From a checkpoint of a small model that answers yes/no questions on an image's attributes: 48-pixel images, encoder norm layernorm.
Rows from block 8 of the image encoder of a small model that answers yes/no questions on an image's attributes, named by matrix and row number. Rows with one number belong to one neuron. Each number is 50 + 15 x the weight over its row's rms, rounded and kept within 0 to 99. All counts start at 0.
After each neuron's rows are labels from the 100 images, of 14976, where the neuron reaches its highest value: "responds to" is what is common among them; "patch colour" is the nearest of a few named colours to the mean colour under the peak. Only what is clearly more common there than usual is listed. The data: regions of photos with short descriptions (Visual Genome). In brackets: how many of the 100, against the usual share in percent.
# fc1: MLP up (encoder.blocks.8.mlp.fc1.weight, 1280x320), inputs 160-239
# fc2: MLP down (encoder.blocks.8.mlp.fc2.weight, 320x1280, transposed), outputs 160-239

fc1.382:52 32 38 21 36 62 43 59 47 71 82 64 30 27 43 59 54 55 61 36 64 38 34 66 65 69 46 68 61 55 55 39 57 48 59 42 44 47 56 37 55 55 56 50 79 58 55 77 52 51 50 70 61 67 45 55 49 44 74 44 47 45 42 70 62 62 59 60 80 29 47 72 28 49 34 51 55 58 64 58
fc2.382:24 69 41 47 48 32 54 54 31 61 42 68 53 82 30 29 63 46 73 61 62 35 50 43 71 32 46 44 55 36 41 56 93 50 30 43 63 41 44 40 37 49 58 35 57 63 79 75 47 31 29 46 37 43 40 41 37 52 65 55 57 31 65 54 56 39 51 47 27 42 71 48 75 57 55 41 74 26 61 48
responds to: text has "man" (31 vs 8.3)
patch colour: grey (63 vs 37.5)

fc1.437:61 34 36 54 34 59 52 57 28 59 56 71 41 34 41 58 59 65 44 46 74 51 51 40 51 88 71 78 47 45 64 48 46 38 52 46 44 48 67 52 28 52 49 60 75 57 55 72 43 57 52 92 74 65 46 65 57 47 61 57 40 60 67 46 53 54 64 65 53 62 05 67 44 19 28 58 69 51 43 46
fc2.437:59 86 41 62 38 25 46 51 42 62 37 62 56 70 40 33 58 26 56 43 58 35 54 50 56 43 54 58 75 30 51 63 83 49 27 53 46 54 53 30 39 58 57 43 56 67 66 76 70 31 39 53 44 66 57 40 43 52 55 77 47 40 53 53 40 73 44 48 51 33 51 49 33 37 70 51 60 61 58 63
responds to: text has "man" (37 vs 8.3)
patch colour: grey (63 vs 37.5)

fc1.594:61 36 50 23 69 67 35 30 47 74 64 70 72 51 50 57 41 73 67 30 57 51 59 64 70 54 73 57 45 62 56 64 77 52 43 57 75 48 91 50 57 33 62 47 37 53 69 55 66 62 51 61 50 55 51 59 50 40 79 19 76 61 53 36 66 56 56 55 54 45 37 50 47 79 45 65 64 18 68 60
fc2.594:53 54 65 53 50 34 89 58 44 52 31 68 11 71 53 37 57 39 54 54 27 30 49 38 42 25 34 60 64 74 21 41 26 42 55 67 33 45 75 61 38 51 62 62 56 42 41 62 26 70 42 63 41 60 55 19 39 55 41 50 51 48 69 45 50 65 51 45 42 44 32 15 57 54 51 78 45 56 49 36
responds to: text has "sky" (43 vs 1.8); text has "white" (36 vs 11.8)
patch colour: white (39 vs 4.7); pink (28 vs 9.1)

fc1.307:63 49 33 54 56 37 45 41 46 46 51 48 59 40 35 51 45 50 46 34 72 58 68 66 45 69 72 53 55 54 59 56 49 47 63 32 36 46 76 55 57 53 63 56 74 78 53 67 54 41 52 72 59 56 62 56 63 37 51 44 26 57 67 56 60 31 65 67 68 34 27 68 48 27 38 62 54 25 36 46
fc2.307:40 72 61 48 24 38 44 55 41 49 41 53 65 74 39 45 58 27 54 39 45 00 41 37 66 40 55 52 64 35 43 55 71 43 33 67 49 57 49 19 54 72 51 47 56 54 66 54 70 51 22 49 47 37 59 57 48 46 57 62 60 56 76 64 66 79 52 40 55 11 78 47 67 43 46 59 53 58 84 58
responds to: text has "man" (29 vs 8.3)
patch colour: grey (67 vs 37.5)

fc1.85:40 56 25 38 25 41 50 48 49 58 53 58 24 17 31 44 58 81 66 55 47 45 21 57 51 74 41 70 54 66 55 50 45 63 47 15 40 57 57 37 41 58 33 49 75 57 61 69 21 45 52 81 59 51 50 64 45 43 54 49 35 68 40 50 40 47 68 64 77 55 19 73 54 49 25 43 60 33 19 36
fc2.85:43 69 34 23 50 43 46 67 46 40 48 50 74 49 42 42 58 26 47 44 48 36 49 25 66 48 49 43 49 41 56 63 82 70 44 69 48 44 48 29 70 80 39 48 49 25 64 61 68 63 38 36 44 48 40 59 76 58 52 71 40 57 66 38 49 55 43 56 59 56 80 56 61 45 20 59 74 63 61 51
responds to: text has "man" (29 vs 8.3)
patch colour: grey (62 vs 37.5)

fc1.186:60 72 44 44 49 44 70 50 31 66 46 65 71 66 75 61 46 64 50 88 48 62 87 50 50 44 42 56 30 41 73 62 52 33 37 78 54 65 55 54 58 72 43 50 47 69 69 56 56 29 44 51 65 39 35 43 62 56 66 72 41 53 37 66 46 53 76 50 41 28 54 32 58 50 51 38 62 59 49 43
fc2.186:09 53 77 45 49 62 49 52 47 71 17 37 55 62 28 73 41 61 57 45 45 57 34 27 37 36 33 62 70 39 50 24 62 56 50 26 67 64 39 47 51 58 29 26 63 58 28 42 71 41 26 43 64 65 06 57 53 32 62 43 67 32 72 29 66 72 53 62 41 45 48 33 37 55 38 42 47 48 45 31
responds to: text has "sky" (33 vs 1.8)
patch colour: white (28 vs 4.7)

fc1.644:27 49 74 37 62 48 40 76 37 54 51 48 78 61 43 48 52 46 57 79 61 42 50 62 41 60 88 52 32 60 35 72 70 48 48 67 44 74 70 25 68 36 71 53 62 53 66 54 73 68 51 38 71 49 45 79 49 40 45 50 49 77 46 42 52 56 41 60 82 22 77 50 37 53 45 37 87 07 58 24
fc2.644:77 62 42 13 37 58 36 64 24 67 48 34 72 55 42 09 61 48 39 58 65 81 75 35 39 40 39 39 72 48 25 27 39 21 40 54 45 70 04 56 55 28 58 57 47 33 51 48 72 25 50 34 40 34 32 70 46 34 47 62 29 34 59 65 53 55 47 75 31 45 97 44 50 64 66 40 43 50 29 55
responds to: text has "sky" (30 vs 1.8); text has "white" (30 vs 11.8)
patch colour: white (32 vs 4.7); pink (29 vs 9.1)