config.yaml
model: "model that answers yes/no questions on an image's attributes"
horizontal_flip: true
encoder_mlp_ratio: 4
encoder_drop_path: 0.1
fusion: "prefix"
fusion_encoder_positions: "rope"
residual_init: "none"
adamw_weight_decay_other_params: 0.05
Rows from block 5 of the image encoder of a small model that answers yes/no questions on an image's attributes, named by matrix and row number. Rows with one number belong to one neuron. Each number is 500 + 25 x the weight over its row's rms, rounded and kept within 0 to 999. All counts start at 0. Numbers have three digits each.
After each neuron's rows are labels from the 100 images, of 14976, where the neuron reaches its highest value: "responds to" is what is common among them. Only what is clearly more common there than usual is listed. The data: regions of photos with short descriptions (Visual Genome). In brackets: how many of the 100.
# fc1: MLP up (encoder.blocks.5.mlp.fc1.weight, 640x160), inputs 0-159
# fc2: MLP down (encoder.blocks.5.mlp.fc2.weight, 160x640, transposed), outputs 0-159

fc1.330:438506509507474494497507462518497516507499503533510487473502499530469567518488476510510489525522488514488544523501474504471487513521521471485498539504496484485545528411519532498487523499530468548482502493481525486434506473489509502469471544487486526498542542513529501458469568488509515493485482498504486446522535463476525493499450489482472533492516488456500492500535500507478476495493464541493520513513474509499486525490477510503482433499475501494512482522512499500495480518497466
fc2.330:484526464512502510543480520450506508536509512528509443525504498522488504456514487453507476489511482488452501466484500486493480495480522449485497466511517521514475543516455501484497441480487459525487495542486476455481508528496500541523462486513491526504460525487505488524489560522491496527545501511517554474510541514513448496486467537458478480462507508515492517518488516485530528521508513510570493520490516518494510504482471459547517494516496497464497489491531487508495523488462516
responds to: text has "sky" (35); text has "blue" (27)

fc1.467:478482479458489488479493495508541486493484467515515492519527485494484489412482498480501504513484504476476492508500480510471515518518520508466522504542511498512490512470487535490501509498470486534536521478507551521482547478501547481484424515498468495536520497497518475489481514480491484513466553506510510501470513495515568499482464500502489548515509481464488539477494500518513500528540488512497495496463508513533505498513482506500468471529505512383449502505482493478508463514514498
fc2.467:509475472518498482471505410548521534503455512501519491521543461498499472510495546494514504525491512536510534512526522494480521474518478515476500525470518502468502487530486495488505528487503541485522490485482494504483508545486531496407474517438505510515524495483539516492448502514500479518476547527474441513495497475499512502547530500515529492500524473509516501496507495454492450487520485486501503473514474503528505494497560510515490479507530488501521481464518492468462535512495472
responds to: text has "man" (25)

fc1.38:535472480492492516481487473515512500456499479512480493540516523511514520538518470516493521496522481505503507478484474451513478522506498508486485519498498487502495499447493532508479439501471486548512492465480510493494528600513518513505493516512533510399483512506445518484475511515470494500488496548521475491474532489533498471503452507522500503488496466556512490525528489496498476527520507514498533505501473520544495498472492507498461514509528515528486468508434491493540495511513460
fc2.38:518501523495482509497487446492503498471502528475513505506534524457474462500507521518542482500493489555470487460513533510501507496492474521461472527468505454468532554541500484462511503555469486495522462474539518511486490553494490488456512472500502493486507493487486542521507511565514490491471472499492447536552489502490514488499500498500486503491519514442535544530464504519498522487478500513493488491457509532499512542504500475461456448500480519530476488490466534482477485491484487
responds to: text has "white" (30)

fc1.1:512470509483494478472514477504518499488503458551498512468515452489491489394496506472498498495514512476490485479492492540479514493481501503482509488509536496513506509515517530509492539506497451510517505512527554480472494490486534463511465535485510512576531468508524539497492522507546527511466545509467470489441486463505535511478463492496506513497527513473538495467479513534483467520508504511491488488491542501499496487497493502467485486529491524467447471555524481517528491526518517
fc2.1:513484472513528521449515479507533521503448513504476513519540457522479501517496507524515514505550483504510568502501535475513497457495448517514475519463477494515504518491507468548480502508507515491498511468499505536476511532509500537413466499462497483485500494478503525503481506502516526514476542506510458497522495471489526529529527511546538543501504495542560494496506469493509490508486544496533500493484479491524517498504519545483464464498520516531492522436517492458505536521507492
responds to: text has "man" (29)

fc1.373:478460547528477516494497530528460521493510486518492494503503464507477535480468487515507474493523570504467508523522519500496547479504527507522475506448470509475527490469456484499491514498550481513493497472475527466482501498524494484467439551487502466487497544472495523479522527462480500505509486465469496500490503468474507483514473543497481535492530529505455536452502478560494493489506521478519479497533527537534527477511489549520507513518507497436490503534502471471488486500483486
fc2.373:482499503502522501505494565515521460461453531480446481530496503477451519503522478506512470479495477482508490508494473418468498463498485473472488460518496516490472497511514495539502506457506517477531524511467488475459491520526458509498464505454491473474526496486482467496520497495506466497501517473502517485476466511467556497496518518492526521541493478481488505505498468485509466515514477521493489476507496517541531491500516561519541514505525464553502536489514502458512520463514443
responds to: text has "sky" (52); text has "white" (35); text has "clouds" (33); text has "blue" (30)

fc1.488:504491512515495520485504525507525526487459494512493518499524459491470489483478465541504502503515471504502494462491473512481481516580482495493522499468489499520483484501437524528490522491513509520470537472510535483535509503500539478497461553542453497534490518508479469480517464476503527513527517489514487490522517490490540521488475460490510529522520461468484523477472521550492491449467522493506471496500509502478456564480519496467458518533505497457524455492498485517476485566517486
fc2.488:546493516460497498493475486495486481533526515524503458496487505503522538500504483510526504519470464469521486467480514527544512457455504499470511527523512512545496475535476521484510493506497509492492544492472475509500546469441518489502463533486496487514469502439478502476501526496486516520496507496485471472460442486495514482514526512489481496507492512495500492495489479467531467525457492494545502476494492509513544511525477504486497527477537504475548488478438418505523540517549459
responds to: text has "man" (28)

fc1.165:514498524493506512553481507517521512493493528504534500517499435516460518514500500473479510505513471491472504505503459521478493527506494478485502533526502510493552527522487506514485534512508433521516499479500522482445505498497506505483473502505476518520531500467522498488440496512537504474514477504507462419544543536495493505518448476493503525508524495501481492505498463498466473497487380513485492490485500506495499544483485495498495438523479494512509489471496522487463510509505459
fc2.165:528577498546524542515497572455506519511507501514490477535509498511490511480504516484505477507485490514463485529463509467542473520455517482507521474515479520544492522477501537494506498514539477518507528543495500451514493533504522573526457518511511533520485506505522468509519538501521537514556476521523526505500540521495500514484472516508474491492515507521530516511493485483524553549504523501556514511499545500489515523503505515507523493552524496520525472491518525518499485516532495
responds to: text has "sky" (49); text has "white" (33); text has "blue" (31); text has "clouds" (28)

fc1.572:535483481487489515464528469514513472453523464520500491497538454488497531418487493479539510503527510471488453492486474515478498498498500514509505500509495474533499511473473533511521545511497464523509506482535549497473498507472535527504451526483491482543527508502517472494465525511516506534508551497496533496462504470489546505480474471513479525489530503478517504489496502543485485532499468554492487438466497474510511497490483489468450494547502517442493477516529482488518457515501486
fc2.572:493500466512503503477508453533508541514493501478484513509527465490501493529490566496527507520524497482487520442522495465529518474473458513492492499468506506493510512503499474476491541488501523496472475491496480481458493524486569520417499519450490490509509499476543516477455523513505512500511563533481423533531510461531514504542530495506517500497507478490530480523481499440534469489536491472503517500510474523511525503479531491512470481493487507491484462458515497478483491493483516
responds to: text has "man" (26)

fc1.626:485486488502475522554494497522501524501482506488478499495504504534485537513498506517446487483519470498448548507497458487472484488482512485499517530523497512482560491447490535482502516477531453525531485469493512484477504488489501536499468536504479527507565497497527470468488573540519522467478492488499442447542534492517488507507484490507489531511517492474503520508479503510469489502492472544478503500511482508507474552472477526487502461488468489503523453506558516487465496502512455
fc2.626:503521482520507486531481496426518530552503502503478481544490496545525530470509487478508466486514454539479495486489525536496484522479540478500535474504489523493467536552478500500499445503512474553496502543517500498517506502467498527528466498472444508518460502510519500530491527518481508533540510531519530488539515481529452482477488509500490522495494518521531519517505477511510518526567499571522472524530510516512492519488516493514517504532494502453516486486534497488474538483510475
responds to: text has "sky" (46); text has "blue" (33); text has "clouds" (25)