Weights of a small model that answers yes/no questions on an image's attributes.
Model: 18.6M parameters, 48-pixel images, encoder arch convnext_v2, encoder norm layernorm, encoder patch size [2, 2], encoder depths [3, 3, 3, 3], encoder widths [80, 160, 320, 640], fusion encoder width 192, fusion encoder layers 7, fusion encoder norm layernorm, fusion encoder activation relu, fusion encoder moe soft, fusion encoder num experts 8.
Training: soap at rate 0.0011, 6200 steps, batches of 64.
Rows from block 8 of the image encoder of a small model that answers yes/no questions on an image's attributes, named by matrix and row number. Rows with one number belong to one neuron. Each number is 128 + 32 x the weight over its row's rms, rounded and kept within 0 to 255. All counts start at 0. After the name is the row's rms in percent of the matrix's.
After each neuron's rows are labels from the 100 images, of 14976, where the neuron reaches its highest value: "top examples" is what is common among them; "patch colour" is the nearest of a few named colours to the mean colour under the peak. Only what is clearly more common there than usual is listed. The data: regions of photos with short descriptions (Visual Genome). In brackets: how many of the 100.
# fc1: MLP up (encoder.blocks.8.mlp.fc1.weight, 1280x320), inputs 0-79
# fc2: MLP down (encoder.blocks.8.mlp.fc2.weight, 320x1280, transposed), outputs 0-79

fc1.151 191 [111 162 128 134 108 121 139 122 118 135 180 152 154 111 145 153 117 163 116 179  91  25 126 102 157 109  78 129 108 129 152  53  30  85 110 141  84 210 128 127 100 108 126 133 125 123 131 117 140 115 146  94 153 132 143 120 112 120 133 156 152 151 113 154 180 173 165 126 179  98 157 122 163 124 143 103 152 130 174 131]
fc2.151 179 [ 75 137  92 157 145 189 162 181 155 132 176 112  86 126 112 101 115  59  87 139  83 141 124 148 144 140 151 193 121 136  95 149 158 105 166 107 139 133 121 126 107 140 168 154  92 128 127 167  79 135 131 128 143 128 177  88 151  88  88 146  90  76 150 108  95  88 169  79 175  34 164 155 125 144 127 107 144 144 129  86]
top examples: text has "man" (28)
patch colour: grey (63)

fc1.652 079 [101 155  94 138  81 126 114  82 116 115  79 166 157 164 171 131 193 134 136 159 200 122 180 132 108 165  69 130 132 163 135 132 132 153  75 125  68 152 116  91 131 140  99 110 192 162 151 127 202 111 159 181 153  98  96 143 109 161 134 161  78  92 164 153 122 146 116  85 153  88 128 108 133 119 181 145 197 154 168 173]
fc2.652 076 [147 130 156 139  96 138 123 109 133  96 121 124 123 114 129 140 108 159 157 136 138 121 112 171 163  76 141 102 127  94 180 171 122 156 108 129 172  78 106 143  83 101 151 146 103 121 103  72  92 102 143  87 139 105  96  97 122 162 127 120 122 134 111 145 169 178 181 169 213 168  89 178 129 151 134 138 130 116 154 144]
top examples: text has "sky" (58); text has "white" (37); text has "blue" (36); text has "clouds" (31)
patch colour: white (43)

fc1.382 146 [117 159 116 112  96 112  91 101  85 151 131  86  76 147 139 149 114 117  92 125 183 117 121 180 100 143  68 169 113 126 146  83  79 145  91  87  90 159  90 109 135 130 168 154 144 200  94 127 119 119 158 122 130  81 138 106 130 133 130 144 146 119 148 136 161 125 115 158 101  97 117 132 110  81 144 155 170 108 169 138]
fc2.382 114 [142 173  52 122 192 157 172 156 158 149 135 171 139 112 110 100 139 148 131 113  96 184 106 111 182 118 175 183 134 109 115 193 200 105 164 146 140 126 182 140 114 130 131 149  93  73 166 121 133 153 143 104 119 126 150 135 158 105  68 127 120  90  76 114  97 117 106  40 100  65 180 188  99 148 127 125 114 110 156  89]
top examples: text has "man" (31)
patch colour: grey (63)

fc1.91 098 [ 86 108 146 145  92 111 142 132 176 128 157 107  90 181 116 112 126 116 152 162 156 155 157 103 162 107 108 108 112 125  62 151 108  79 179 158 131  70  91 164  93 138 192  80 139 149 129 171 102  68 128 118 139 130 129 144 145 170 158  87 105 125 114 130  86 130 105 165 123 129  93 201 108 118 153 174 106 130 154 105]
fc2.91 087 [149  91 109 175 123 111 115 108  98 153  97 138 129 155 157 157 150 156 133  52 107 173 122  83 124  80  88  91 157  67 139 149 116  96  73 133 132 136 169 169 148 160 138 126  98 112 100  88 126 128 114 129 109 163 180 129 194 106 156 176 137  79 131 107 163  97 182 182 131 119 173 178 132 151 187 105 177  99  63 101]
top examples: text has "sky" (36); text has "blue" (26)
patch colour: blue (27)

fc1.644 083 [111 143 118 152  87 148  68  91  60 139 136 108 138 159 115 154 153 123 143 143 188 131  98 172 145 142 137 159 161 129 116 119  77 233 132 106  92 149 135 130 190 130 147 114 157 175 124 125 129  46  93 177 115 121 154 151 122 120 139 115  55  62 152 184 138 135 130 122 172 133 155  85 146 121 105 146 191 160 107 201]
fc2.644 075 [ 82 166 106 150 113 124 178 149 138 158 116  73 180  79  75 132 189 167 108 143 132 130 109  94 111 139 136  89 147 137 151 190 132 114 116 136 169 169 174 137 131 128  60 121 132 172 128 116  75 154 144 139 151 139 134 123 179 113 110  97 139 165 144 149 159 129  97  75 151 156 157 109  91 123 177  94  90 118 119 150]
top examples: text has "sky" (30); text has "white" (30)
patch colour: white (32); pink (29)

fc1.437 277 [117 180 125 137  98 147 122 104  82 155 135  68 138 150 166 121 110 121 112 148 161  91 168 154 125 112 113 170 139 164  83  91 169 150 105 155  97 145  88 133 111 137 161 142 133 178  69 118 121  89 159 120 151 128 165 114 112 120 137  55 150 105 177 164 146 128 144 158 103 126 122 127 182 144 127 128 170 130 158 102]
fc2.437 354 [139  99  70 123 165 139 160 126 168 126 130 124 133 123 103 127 148 110 134 108  80 217 197 146 139 112 146 167 108  87 111 192 139  86 190 169 156 152 149 120 114 129  96 137 129 131 140 114 181 124 124 109 145 148 129  91 179  99 106 133 122  73 115 116  80 113  81  67 110  68 172 164 143 172 129 156 163 106 136 112]
top examples: text has "man" (37)
patch colour: grey (63)

fc1.186 072 [143  50  69 136 135 138 113 141 151 136 149 116 114 153 123 150 197 143  99 119 128 161 186 162 160 143 103  81 115 147  97 113 147 145 122  74  90 148 144 192 156 167 186 139 162 117 154  77 106 178 127 132 157 120 116 138 153 154 161  99  68 184 106 100 169 116 116 192  79 144  72  60 190  92 143 146 112 124 130 133]
fc2.186 069 [ 95 160  69 100 132 157  89 150 164 176  90 121 172 131 154  62  78 120 166 145 159 113 110 172 128 146 129 144  91 134 116 189 143 153 118 137  88 126 148  96  79 107 128  95  83 113 147 118 121 141 125 105 131 118 151 134  84 144 102 123 116 167 122  81 138 150 125 113 167 120  99 145 104 145 138 157 127 144 134 126]
top examples: text has "sky" (33)
patch colour: white (28)